Weights of a small masked image model.
Model: encoder patch size [4, 4], decoder width 256.
Training: soap at rate 0.001, 6100 steps, batches of 64.
Data: 194171 training examples, 2.0 epochs.
Rows from block 11 of the encoder of a small masked image model, named by matrix and row number. Rows with one number belong to one neuron. Each number is 50 + 15 x the weight over its row's rms, rounded and kept within 0 to 99. All counts start at 0.
After each neuron's rows are labels from the 100 images, of 14976, where the neuron reaches its highest value: "peak at" is the part of the image that holds the peak. Only what is clearly more common there than usual is listed. The data: microscope photos of single blood and bone marrow cells. In brackets: how many of the 100.
# fc1: MLP up (encoder.blocks.11.mlp.fc1.weight, 768x384), inputs 77-153
# fc2: MLP down (encoder.blocks.11.mlp.fc2.weight, 384x768, transposed), outputs 77-153

fc1.761:61 55 66 40 65 66 59 39 64 63 31 67 09 45 39 61 75 61 72 61 48 75 55 68 48 41 43 36 42 53 58 27 56 41 46 49 51 67 35 62 10 49 64 55 28 39 42 49 47 69 62 58 44 36 43 21 75 41 40 63 57 80 39 52 64 49 39 57 42 70 57 65 67 63 54 46 83
fc2.761:57 54 22 59 77 38 41 46 50 40 33 51 49 61 73 55 55 60 26 70 31 49 50 42 66 86 51 59 62 27 44 65 69 43 64 78 27 46 72 30 55 57 72 75 39 80 56 84 73 49 51 38 66 62 34 58 46 38 48 28 53 33 35 40 58 37 43 51 40 41 44 53 27 46 34 42 15
peak at: middle right (60)

fc1.436:43 24 57 67 31 82 59 59 72 44 24 44 40 56 39 40 73 77 50 70 51 43 42 47 71 65 44 75 32 66 71 47 47 44 28 54 21 58 56 39 42 29 27 64 30 71 49 49 57 51 91 20 51 42 42 36 62 49 43 61 61 41 51 41 49 77 58 51 61 42 48 55 33 40 55 66 53
fc2.436:61 32 20 53 81 47 46 41 55 47 42 28 51 60 73 50 42 62 43 62 54 51 55 49 66 83 50 55 61 34 41 67 63 29 52 79 40 37 73 35 61 55 72 52 35 59 54 61 65 54 53 36 63 67 33 53 59 39 40 41 55 42 25 48 77 45 47 55 41 42 51 63 45 40 32 52 30
peak at: middle right (37); top centre (29)

fc1.409:69 25 62 46 64 89 53 64 64 40 07 60 43 46 47 45 58 70 65 60 30 63 38 70 75 53 39 46 31 47 72 39 71 41 45 46 30 47 49 55 37 35 54 29 57 45 49 73 68 48 57 59 71 49 69 59 63 54 53 44 56 37 48 58 25 59 18 40 17 41 49 62 74 34 64 38 55
fc2.409:60 46 37 62 83 57 45 51 53 59 35 36 48 65 66 57 52 52 48 63 42 40 50 44 59 85 54 44 70 27 40 54 62 35 60 74 39 53 68 36 58 47 74 61 32 57 49 64 51 47 52 29 48 73 26 50 59 28 55 50 46 35 27 42 60 36 48 52 56 43 56 44 37 36 34 60 11
peak at: top centre (51)

fc1.143:71 44 59 33 45 77 58 52 82 54 30 58 26 76 39 24 69 55 78 59 70 37 31 52 59 43 30 44 37 50 69 41 66 38 38 32 41 43 52 53 11 45 54 32 27 42 18 77 45 52 64 32 61 32 59 52 42 61 23 46 41 39 65 51 49 42 31 48 35 35 66 69 43 53 54 43 60
fc2.143:62 35 29 58 86 42 54 48 44 56 39 47 48 60 69 68 45 63 31 54 35 56 55 50 59 76 57 44 66 32 39 62 75 31 59 79 33 45 69 37 79 42 65 69 48 62 48 70 55 48 43 30 59 74 33 56 62 32 46 53 63 31 25 51 60 46 47 52 42 39 46 55 39 45 23 52 18
peak at: top right (33); bottom right (30)

fc1.73:91 17 48 32 56 56 48 49 53 78 17 59 33 58 40 50 68 63 79 80 73 56 37 60 34 54 57 45 34 40 54 17 36 65 51 61 47 55 22 66 43 58 39 41 23 39 64 39 56 55 47 36 51 24 58 28 72 58 31 90 40 70 56 63 75 48 56 41 22 48 81 76 44 43 47 64 69
fc2.73:43 71 31 80 81 45 65 41 66 42 52 33 59 54 68 60 54 66 24 47 48 42 52 29 71 71 49 53 80 41 41 78 75 34 61 59 39 57 93 41 60 62 73 49 37 61 29 74 58 50 60 48 62 78 44 57 33 41 44 25 55 25 30 31 65 56 46 37 65 45 42 41 46 43 28 44 15
peak at: middle right (71)

fc1.210:45 57 54 46 27 32 62 29 56 56 27 30 49 35 46 38 32 19 40 36 45 71 16 49 49 35 62 55 37 63 46 51 36 72 27 68 69 52 74 48 23 72 42 41 36 59 42 67 33 40 68 64 48 43 69 63 80 54 40 41 35 44 70 55 40 64 30 78 48 51 75 51 50 61 58 43 15
fc2.210:63 32 42 44 57 49 52 76 47 50 57 59 42 54 59 64 63 64 65 64 47 38 82 68 55 64 56 33 70 39 53 58 66 18 68 46 13 31 29 72 83 27 55 68 75 38 52 40 78 67 49 31 55 58 28 62 35 55 47 63 65 40 34 43 73 50 70 21 50 26 30 45 62 40 44 61 75
peak at: middle right (33)

fc1.585:77 26 39 51 83 39 54 32 59 59 44 42 57 65 40 65 74 64 50 89 44 60 46 42 59 50 51 44 52 23 80 50 39 44 41 76 56 64 39 54 30 45 55 48 20 33 38 71 62 63 57 27 31 24 59 36 45 69 45 82 61 47 39 59 49 39 58 39 34 63 54 63 50 66 70 52 40
fc2.585:49 51 80 62 53 74 31 65 41 33 51 52 40 56 66 59 40 55 39 41 57 32 45 36 53 84 58 52 57 44 57 61 84 31 49 40 40 29 89 31 61 42 65 49 40 58 49 48 59 50 65 51 80 72 32 63 66 20 54 32 48 44 38 36 51 54 53 69 52 50 56 51 40 38 37 62 34
peak at: bottom centre (29)

fc1.322:55 32 56 55 49 85 76 54 62 83 37 61 57 45 45 58 49 58 51 54 78 64 33 65 33 64 42 49 55 75 73 49 49 31 42 54 43 73 57 81 53 48 52 61 44 44 28 63 57 72 66 42 45 35 40 39 27 44 55 62 58 29 63 47 32 72 45 46 28 26 32 60 63 56 59 67 77
fc2.322:54 32 44 70 79 61 42 43 59 57 41 27 41 55 76 51 49 49 37 61 46 40 55 44 63 88 47 60 63 20 45 63 57 40 63 68 36 43 55 18 61 44 67 58 42 76 53 87 49 43 62 39 66 68 42 48 53 18 43 40 60 41 19 39 69 46 48 70 44 41 49 57 36 52 48 44 27
peak at: bottom right (36)

fc1.435:90 34 56 21 57 42 49 38 42 49 19 42 38 62 37 64 71 48 71 99 76 46 44 56 64 49 37 54 70 07 69 40 48 33 29 67 28 51 30 78 50 41 66 54 46 28 34 50 76 74 63 26 46 70 35 40 52 50 34 90 54 67 39 42 69 50 44 51 31 41 72 65 46 43 56 55 56
fc2.435:37 45 43 62 87 70 66 55 68 44 67 22 62 59 65 54 48 70 33 26 38 44 45 40 42 71 63 45 50 64 58 71 76 44 59 57 47 40 88 35 53 55 72 57 38 65 62 51 37 39 41 57 50 51 58 43 44 37 67 34 62 23 32 39 59 49 52 52 45 38 48 40 48 46 30 46 29
peak at: middle right (27)

fc1.450:75 34 68 29 54 67 65 29 77 70 26 62 43 58 36 26 47 71 69 61 53 40 44 57 53 55 48 58 32 43 68 44 45 44 50 64 22 57 48 64 56 70 53 38 42 71 51 40 52 56 55 36 51 21 74 33 56 82 41 69 76 40 49 61 48 51 55 37 53 42 63 73 50 41 64 60 44
fc2.450:58 45 39 64 84 52 43 56 50 32 30 37 45 60 70 63 46 71 45 67 48 50 43 36 69 86 63 45 67 46 46 71 72 49 70 63 34 42 84 36 47 53 64 54 38 51 59 75 56 59 51 32 53 78 15 55 56 27 46 35 46 46 36 45 70 53 36 55 36 51 45 52 46 42 19 43 32
peak at: top left (29); bottom left (27)

fc1.717:65 15 64 37 50 82 69 67 68 62 34 51 35 70 32 55 71 40 84 56 57 63 30 66 49 60 40 69 38 31 90 40 53 39 39 59 50 59 46 61 24 42 40 48 30 77 41 36 52 55 71 56 87 49 39 34 77 39 54 39 61 52 61 58 69 39 23 32 31 50 62 41 53 53 50 49 71
fc2.717:54 59 32 70 79 52 49 43 55 41 34 39 41 55 76 56 64 75 25 69 39 41 44 45 59 75 59 40 78 47 42 66 72 42 55 63 33 47 72 27 63 46 71 57 36 51 63 85 62 45 50 28 60 69 47 60 42 46 46 41 53 32 32 37 59 48 52 61 49 50 57 68 48 43 36 53 30
peak at: top right (29); top left (27)

fc1.75:52 33 44 59 66 60 57 52 71 72 47 67 26 60 55 57 53 66 64 71 64 49 47 49 69 62 26 67 32 50 66 45 34 35 52 50 20 62 34 63 31 35 44 60 44 10 23 55 63 41 61 52 45 67 23 26 68 54 53 43 47 49 23 48 39 42 23 57 32 44 60 77 45 67 35 31 64
fc2.75:59 45 37 33 64 42 39 42 47 46 23 28 57 65 58 50 51 69 50 57 41 39 36 49 67 76 67 53 58 28 51 68 73 43 61 73 50 46 73 34 64 57 67 63 37 69 58 79 52 58 52 20 52 51 46 58 54 34 53 47 62 29 45 50 66 30 45 56 44 32 54 51 48 29 31 60 21
peak at: top left (50)

fc1.263:83 48 57 30 73 58 54 25 41 46 16 39 50 67 49 52 66 49 69 45 50 43 33 61 27 33 37 59 49 44 48 21 32 39 61 45 47 61 40 42 55 36 54 54 39 53 34 51 73 61 78 40 49 57 24 36 53 52 58 41 51 57 13 47 62 40 34 57 33 52 63 71 67 32 71 71 58
fc2.263:25 46 53 70 66 52 54 52 79 52 58 39 42 34 41 50 22 51 46 82 54 57 41 18 51 85 56 47 53 40 63 74 76 60 52 71 49 45 69 53 37 51 65 54 49 48 74 66 35 38 31 47 63 53 70 55 46 34 49 70 62 37 70 45 43 47 62 47 58 62 44 37 36 59 29 50 25
peak at: top right (37)

fc1.403:33 64 50 43 20 43 64 90 45 46 51 70 35 63 46 60 47 52 74 46 81 32 40 61 49 32 35 53 50 68 53 48 32 19 47 36 64 43 69 53 42 39 48 47 36 52 34 62 41 34 39 70 45 51 66 40 49 58 50 39 42 42 55 25 75 37 45 64 59 51 59 83 60 33 69 49 70
fc2.403:64 24 69 69 92 53 33 24 42 45 63 44 53 40 51 53 53 57 21 47 19 71 41 48 57 60 63 35 61 35 40 41 65 84 67 43 43 43 34 47 68 74 42 57 60 48 65 35 48 69 61 37 72 42 25 69 53 33 35 68 65 61 41 66 45 64 60 23 50 41 44 21 45 83 35 47 44
peak at: middle left (30)

fc1.449:57 48 60 17 72 77 64 56 50 55 31 55 58 80 55 69 67 53 76 60 56 57 45 48 43 62 60 53 44 44 77 43 33 58 40 49 46 48 25 54 00 36 64 35 52 66 39 61 61 49 53 53 69 33 53 43 41 43 36 39 49 60 79 35 33 40 38 73 26 39 54 68 71 40 67 49 47
fc2.449:60 39 49 72 72 47 43 60 57 51 36 31 48 67 64 57 43 64 25 66 63 39 49 47 70 77 36 54 66 31 48 74 72 36 56 65 37 45 79 28 79 57 60 67 35 56 58 72 60 60 49 43 66 72 34 57 54 28 51 42 55 36 12 42 56 48 49 49 46 34 51 51 31 50 34 48 38
peak at: bottom right (37)

fc1.412:44 29 48 50 09 48 49 64 65 66 48 71 29 36 83 27 39 56 54 55 66 85 66 49 24 64 43 62 32 29 31 49 50 34 40 55 48 44 48 54 40 70 72 45 56 51 17 42 63 36 48 35 36 56 55 55 56 48 51 44 60 48 55 54 55 41 32 62 25 38 42 48 61 67 33 49 66
fc2.412:59 41 45 60 86 49 43 56 52 37 29 42 34 65 74 60 43 62 37 59 48 45 53 41 78 94 64 38 71 25 38 57 66 42 65 72 52 45 64 42 59 53 66 55 33 65 43 74 45 49 60 48 58 70 45 39 68 43 60 33 51 33 28 44 54 55 56 58 43 52 55 52 43 42 35 38 27
peak at: bottom right (32)

fc1.319:75 36 73 57 48 67 39 52 87 54 32 66 46 49 48 44 57 69 79 60 50 73 37 60 61 34 35 48 45 52 49 48 63 43 62 53 33 38 53 56 45 13 76 13 34 49 52 60 66 63 62 41 61 58 45 56 62 56 30 58 58 60 65 50 68 15 30 58 32 36 44 42 68 58 52 56 84
fc2.319:43 35 26 58 82 47 56 46 53 57 34 44 48 61 72 70 58 60 27 56 52 34 51 53 67 91 52 48 70 31 33 65 80 28 65 67 29 56 73 34 62 56 60 77 37 65 51 76 41 48 49 36 48 62 29 44 55 42 54 33 55 27 27 48 54 49 46 46 49 58 62 55 35 40 34 44 03
peak at: top right (32)

fc1.492:35 57 27 60 30 38 47 61 12 50 79 35 73 26 42 40 30 39 15 55 55 51 52 46 36 49 43 59 56 69 16 70 41 57 46 63 57 47 52 35 74 68 40 61 56 40 67 32 16 54 31 73 53 50 59 62 52 43 52 41 52 46 47 40 60 46 64 41 63 42 38 28 73 70 56 51 56
fc2.492:55 59 62 40 32 50 58 49 56 58 66 61 55 42 45 46 51 36 79 20 47 61 50 47 38 19 39 46 28 65 60 30 32 60 51 34 67 60 24 67 35 62 34 43 65 37 44 43 54 57 47 51 36 33 58 39 47 74 41 67 37 71 68 57 36 58 48 44 57 60 50 50 39 49 59 63 72
peak at: centre (80)

fc1.459:63 59 87 56 74 62 66 55 58 47 21 58 42 85 18 49 62 66 66 94 46 29 50 33 51 25 26 46 36 57 37 61 43 72 48 78 48 71 71 71 43 41 57 44 28 54 20 48 50 61 51 39 43 61 47 66 68 59 17 81 86 43 54 55 28 52 51 37 34 71 67 84 47 19 51 55 69
fc2.459:46 39 32 42 61 58 35 37 58 44 51 36 55 32 72 59 49 43 32 36 42 58 64 54 68 99 68 40 72 34 63 59 69 26 60 40 25 28 55 35 51 50 59 70 45 45 51 66 66 38 54 32 63 60 49 50 38 37 65 39 44 42 30 35 69 46 40 73 54 30 63 44 35 67 44 48 14
peak at: bottom centre (32)

fc1.523:50 44 48 49 31 55 41 57 67 26 43 75 35 82 37 47 57 70 90 58 62 58 45 40 55 72 41 86 62 20 48 43 50 42 74 45 38 72 48 66 25 62 41 64 33 67 46 43 77 71 54 42 63 26 79 75 43 42 59 74 65 38 44 85 58 45 43 25 42 44 64 37 55 46 35 56 38
fc2.523:71 43 28 75 84 40 45 54 52 59 39 31 52 45 76 56 52 69 35 59 50 37 65 51 62 86 45 44 67 26 50 70 52 38 60 72 31 41 70 29 64 47 67 54 46 63 48 69 58 59 57 25 54 76 38 54 62 36 51 40 54 31 22 23 56 46 48 50 37 38 52 63 40 46 40 47 26
peak at: bottom left (27)

fc1.662:47 70 46 38 39 61 40 70 50 49 53 21 66 37 52 62 46 22 44 57 40 37 45 45 64 58 66 42 57 13 61 63 40 45 45 34 74 62 63 51 61 65 49 61 45 37 62 47 49 42 53 47 57 09 40 73 83 31 46 43 41 65 51 33 40 55 41 33 43 48 46 54 45 57 56 41 53
fc2.662:52 42 44 67 46 46 58 32 55 60 49 65 31 69 51 25 73 68 52 40 63 67 62 61 37 35 24 82 34 91 34 20 66 65 32 64 35 56 26 45 35 50 53 41 54 65 44 60 57 57 44 53 50 85 36 34 22 60 45 57 47 28 37 59 55 44 58 66 57 66 39 33 53 49 48 51 46
peak at: top centre (51)

fc1.518:65 63 45 49 67 68 62 53 37 60 44 49 53 74 52 53 57 56 40 59 52 54 43 61 68 31 48 33 47 27 56 57 40 49 37 37 55 50 86 70 49 45 54 50 59 65 54 52 52 24 48 52 54 06 52 54 27 44 68 70 41 36 92 30 74 22 42 41 49 42 22 45 61 40 66 46 53
fc2.518:38 40 62 66 43 39 42 51 51 47 49 62 54 34 59 49 45 51 57 56 39 45 63 49 31 78 63 68 49 60 52 39 54 49 69 57 30 46 25 44 49 59 52 61 19 56 52 56 52 60 60 48 47 86 45 53 81 48 43 17 73 72 08 57 36 74 60 64 48 39 83 60 30 52 33 56 52
peak at: centre (32)

fc1.104:50 16 41 61 79 80 18 62 32 57 53 52 47 48 53 69 68 62 70 65 65 47 40 61 59 46 53 56 58 49 75 43 63 41 45 43 51 58 30 76 43 41 70 37 36 63 39 58 61 65 59 63 48 38 67 48 35 37 42 37 64 59 56 31 47 43 48 26 29 52 81 61 41 34 46 52 54
fc2.104:56 62 28 61 59 61 60 55 67 54 19 43 49 62 62 53 48 55 19 47 41 46 66 59 67 91 56 38 60 35 40 65 64 35 77 65 35 49 85 20 72 52 58 61 45 59 51 71 45 41 56 38 63 81 29 42 58 44 57 41 40 42 29 54 58 57 48 64 55 46 42 51 43 55 45 42 29
peak at: bottom left (29)

fc1.238:60 41 58 57 61 67 58 36 75 50 27 69 46 49 23 61 62 73 49 38 52 57 49 44 46 35 29 43 26 33 57 56 67 55 31 64 09 44 53 47 45 42 51 62 41 39 62 52 70 51 68 43 60 17 46 51 60 75 15 66 51 33 83 74 39 58 39 49 45 64 62 34 74 61 71 41 53
fc2.238:48 26 37 62 68 60 42 58 55 34 46 38 51 63 76 53 41 51 46 63 50 30 54 51 52 94 56 61 74 41 40 67 64 34 64 49 46 50 66 29 66 39 62 60 42 64 59 73 45 61 44 45 50 90 41 43 67 23 57 33 62 55 16 29 64 45 45 62 46 44 58 60 16 35 34 53 28
peak at: bottom right (30)

fc1.623:60 47 68 46 62 74 55 47 66 63 33 66 45 74 73 37 63 47 65 35 55 63 35 64 60 33 39 37 56 47 57 38 59 45 56 60 31 58 53 46 35 48 47 51 30 50 35 65 39 70 64 31 59 60 35 56 37 45 43 79 51 43 46 56 63 52 22 47 50 38 59 72 67 26 33 52 67
fc2.623:58 49 34 67 69 41 38 49 45 57 36 38 47 54 52 73 49 70 41 84 49 38 56 48 55 97 59 50 57 30 42 70 68 37 65 66 41 41 77 43 64 43 66 67 47 65 50 74 54 40 41 44 54 58 43 47 63 29 52 39 59 44 34 43 56 57 53 57 43 40 50 50 36 54 47 50 28
peak at: bottom right (32)

fc1.163:58 41 52 37 51 68 40 47 35 63 17 81 42 76 49 31 57 57 51 74 50 58 58 41 73 60 39 39 44 40 53 62 61 41 33 53 44 72 55 38 22 67 49 54 29 63 25 61 70 49 72 43 49 61 55 53 49 76 23 39 34 43 58 36 41 59 57 35 20 50 51 64 55 55 43 63 59
fc2.163:53 36 39 58 84 41 57 42 63 60 43 28 47 54 68 69 41 63 35 49 39 55 41 40 62 91 47 55 59 37 59 54 58 37 59 70 30 40 70 45 60 42 69 64 50 57 58 71 47 64 53 33 64 69 37 51 69 32 65 47 47 39 21 52 66 26 43 65 41 38 53 66 38 42 37 48 20
peak at: middle right (41)

fc1.242:25 81 40 59 33 09 35 58 45 52 74 38 59 23 62 76 47 28 39 31 45 44 73 40 40 67 49 35 43 45 28 56 38 61 39 45 64 38 58 34 68 86 61 45 54 50 51 55 43 36 40 78 47 66 59 45 49 54 64 37 30 55 51 57 70 50 46 65 55 47 36 26 51 57 43 52 53
fc2.242:58 43 51 52 28 56 60 56 37 58 64 62 55 44 36 25 47 42 76 38 55 61 24 61 42 12 41 57 38 65 65 41 41 53 46 37 46 53 15 72 38 49 24 52 72 36 48 33 50 65 45 58 41 24 54 53 43 59 32 59 52 61 66 49 27 62 59 39 49 60 40 52 55 51 64 52 79
peak at: centre (56)

fc1.701:55 36 50 57 40 51 60 54 81 45 15 83 44 74 51 28 58 74 68 57 36 49 38 54 45 46 55 50 39 35 64 57 49 64 38 87 34 47 22 47 16 42 57 53 26 44 54 31 53 56 85 47 45 39 63 43 28 61 26 51 63 36 56 47 37 54 36 72 46 40 54 64 42 34 67 54 45
fc2.701:55 41 40 49 84 55 42 44 53 53 35 17 53 52 61 61 60 49 38 65 63 56 56 51 79 86 40 53 70 37 39 64 73 29 60 49 38 52 90 44 65 40 63 60 52 63 41 86 52 51 38 37 57 66 17 55 66 28 58 43 51 54 37 30 64 52 66 40 46 48 58 56 48 43 32 50 30
peak at: top right (34)

fc1.483:71 31 53 40 76 51 41 47 71 83 23 60 45 57 32 77 55 57 47 91 42 60 39 67 26 45 36 57 28 67 50 49 86 65 34 76 32 40 31 45 46 50 57 39 40 55 59 50 51 60 61 29 53 65 68 48 55 43 37 82 53 52 56 43 58 45 41 46 37 28 83 68 61 23 67 42 50
fc2.483:51 51 42 63 68 51 68 49 54 44 55 23 56 59 81 47 40 57 38 49 55 39 53 41 60 86 52 54 77 25 49 57 55 39 62 48 39 54 77 24 52 54 61 68 50 53 55 62 62 52 60 46 63 67 17 52 53 39 45 29 44 58 25 41 72 58 40 47 49 52 56 58 29 60 40 51 22
peak at: middle left (27)

fc1.62:59 30 48 76 51 61 62 60 60 52 57 50 26 58 42 56 76 57 72 42 40 36 54 52 41 31 45 73 43 39 48 53 31 48 31 72 33 60 58 99 32 49 60 66 69 37 29 55 65 49 69 16 49 45 43 40 18 65 49 41 46 60 69 53 48 58 42 54 42 61 64 64 65 31 45 45 47
fc2.62:57 55 55 21 63 49 26 46 32 22 16 52 72 38 58 44 38 66 32 57 49 57 42 42 51 99 50 33 61 39 45 61 73 51 69 30 63 45 59 13 73 49 46 41 24 62 51 47 31 61 35 76 63 61 41 67 81 26 36 38 58 38 23 35 62 42 57 55 39 27 38 38 22 57 55 60 43
peak at: middle left (33)

fc1.126:57 37 40 41 92 43 49 70 38 15 35 29 73 46 47 25 32 70 73 55 66 45 18 62 76 88 48 30 13 36 63 52 60 66 24 38 52 53 65 58 55 55 47 48 45 55 43 76 56 85 63 50 72 49 47 61 45 51 49 59 46 24 51 58 55 54 73 39 58 50 44 33 55 44 44 49 32
fc2.126:68 47 23 72 54 38 56 60 57 66 44 42 59 54 71 61 58 59 33 57 25 48 57 59 63 91 53 53 63 44 39 44 54 30 63 67 43 43 59 24 57 43 68 68 50 71 41 62 61 59 62 24 47 61 39 58 61 34 33 46 37 26 15 45 49 38 37 63 52 50 54 34 39 40 39 46 24
peak at: top centre (27)

fc1.644:77 36 52 41 43 68 36 52 41 66 16 72 62 81 45 60 56 55 67 70 49 61 35 50 37 51 57 62 56 50 79 54 89 45 22 76 37 63 48 62 51 38 56 28 37 52 30 50 62 41 59 50 61 41 68 52 37 66 31 44 48 57 48 61 70 54 46 62 33 21 51 62 50 45 56 47 64
fc2.644:57 35 27 77 77 46 53 54 62 52 27 27 42 47 65 58 46 56 31 48 45 46 51 52 78 85 43 29 64 41 48 59 51 28 72 54 40 45 71 23 55 40 70 49 48 58 46 87 47 44 55 36 56 75 21 45 63 26 51 47 58 48 27 42 50 41 36 45 61 47 67 54 39 46 38 51 20
peak at: bottom left (30)

fc1.582:78 11 57 54 88 29 56 30 46 42 26 63 55 84 37 50 75 61 58 66 61 53 27 37 61 39 42 70 19 00 69 58 38 62 55 40 45 52 48 66 21 36 24 66 19 19 48 60 68 64 40 34 19 47 50 46 44 41 24 46 35 77 57 64 33 43 57 48 23 45 47 64 41 50 58 31 35
fc2.582:25 57 44 43 56 61 49 69 61 69 49 36 53 24 64 69 53 60 19 50 43 30 64 70 54 75 46 38 83 56 32 65 74 35 51 70 23 41 75 27 58 56 79 54 66 73 47 45 47 41 59 52 79 62 38 56 70 41 70 51 66 30 43 40 69 55 61 46 59 54 63 36 44 51 60 52 42
peak at: middle left (34)

fc1.430:54 48 57 39 25 75 37 46 81 47 28 64 51 74 57 49 65 85 64 62 57 76 36 61 74 55 60 39 63 32 45 43 54 66 58 49 32 46 43 76 34 45 63 55 48 41 40 63 49 50 47 54 58 40 37 37 89 53 39 52 72 47 44 52 61 50 33 63 22 37 74 55 47 59 33 66 50
fc2.430:62 40 38 67 88 62 50 42 45 52 46 28 61 60 53 43 53 59 51 60 38 26 52 36 61 86 51 56 80 39 51 72 75 28 63 73 38 51 78 34 63 44 58 50 27 60 45 67 58 45 64 27 62 69 31 53 40 40 54 44 53 43 30 34 60 59 51 49 44 59 57 52 41 44 32 43 28
peak at: top left (33)

fc1.408:40 54 35 57 40 52 61 24 49 57 47 31 63 65 28 39 53 55 54 46 56 43 35 75 72 64 69 43 42 30 57 12 64 42 31 46 60 60 63 19 36 29 67 38 47 51 48 62 30 49 40 55 60 51 64 46 62 74 65 49 48 79 42 30 77 49 46 26 40 48 44 48 58 40 69 24 41
fc2.408:55 49 72 47 51 53 44 74 55 48 69 63 41 39 67 67 28 37 41 42 40 42 66 33 30 29 60 72 61 70 40 62 64 45 78 49 36 36 37 67 69 81 53 64 38 62 58 49 58 48 62 50 37 38 39 45 43 30 45 52 51 25 44 82 27 38 64 65 72 39 59 63 51 72 24 78 62
peak at: middle right (30); centre (29)

fc1.700:78 06 46 45 60 70 39 67 79 49 52 79 47 79 34 69 56 61 42 57 67 54 47 43 48 48 35 61 47 45 60 48 41 24 48 40 46 68 27 21 39 46 54 56 33 51 45 83 47 39 51 45 67 32 46 67 61 27 00 65 74 52 48 19 25 55 39 60 41 26 80 58 48 54 58 54 46
fc2.700:44 58 44 65 85 57 65 32 59 55 42 27 48 51 63 67 43 63 35 69 40 48 39 35 66 72 62 48 67 37 33 51 77 33 70 70 43 51 79 45 53 50 68 41 35 54 50 65 65 49 43 41 64 75 38 39 55 42 64 43 46 48 33 33 59 52 45 48 60 48 56 60 41 58 33 43 32
peak at: top left (33)

fc1.181:40 38 68 47 73 62 48 77 54 25 34 53 46 52 21 50 62 71 62 43 62 48 24 63 66 59 39 46 46 62 75 49 55 46 55 57 33 66 71 67 55 48 48 27 57 48 45 78 80 37 53 24 77 50 32 68 51 62 45 65 55 64 47 34 48 47 67 41 27 41 65 59 53 38 32 41 54
fc2.181:51 45 26 56 70 35 44 58 57 61 37 38 49 56 84 64 52 65 25 65 41 33 65 43 61 87 55 46 67 25 34 64 69 43 62 48 42 54 61 34 61 49 64 78 26 73 44 61 63 49 66 42 55 72 47 45 60 17 38 40 48 42 18 54 71 56 47 57 62 63 72 44 58 48 37 49 24
peak at: top centre (30)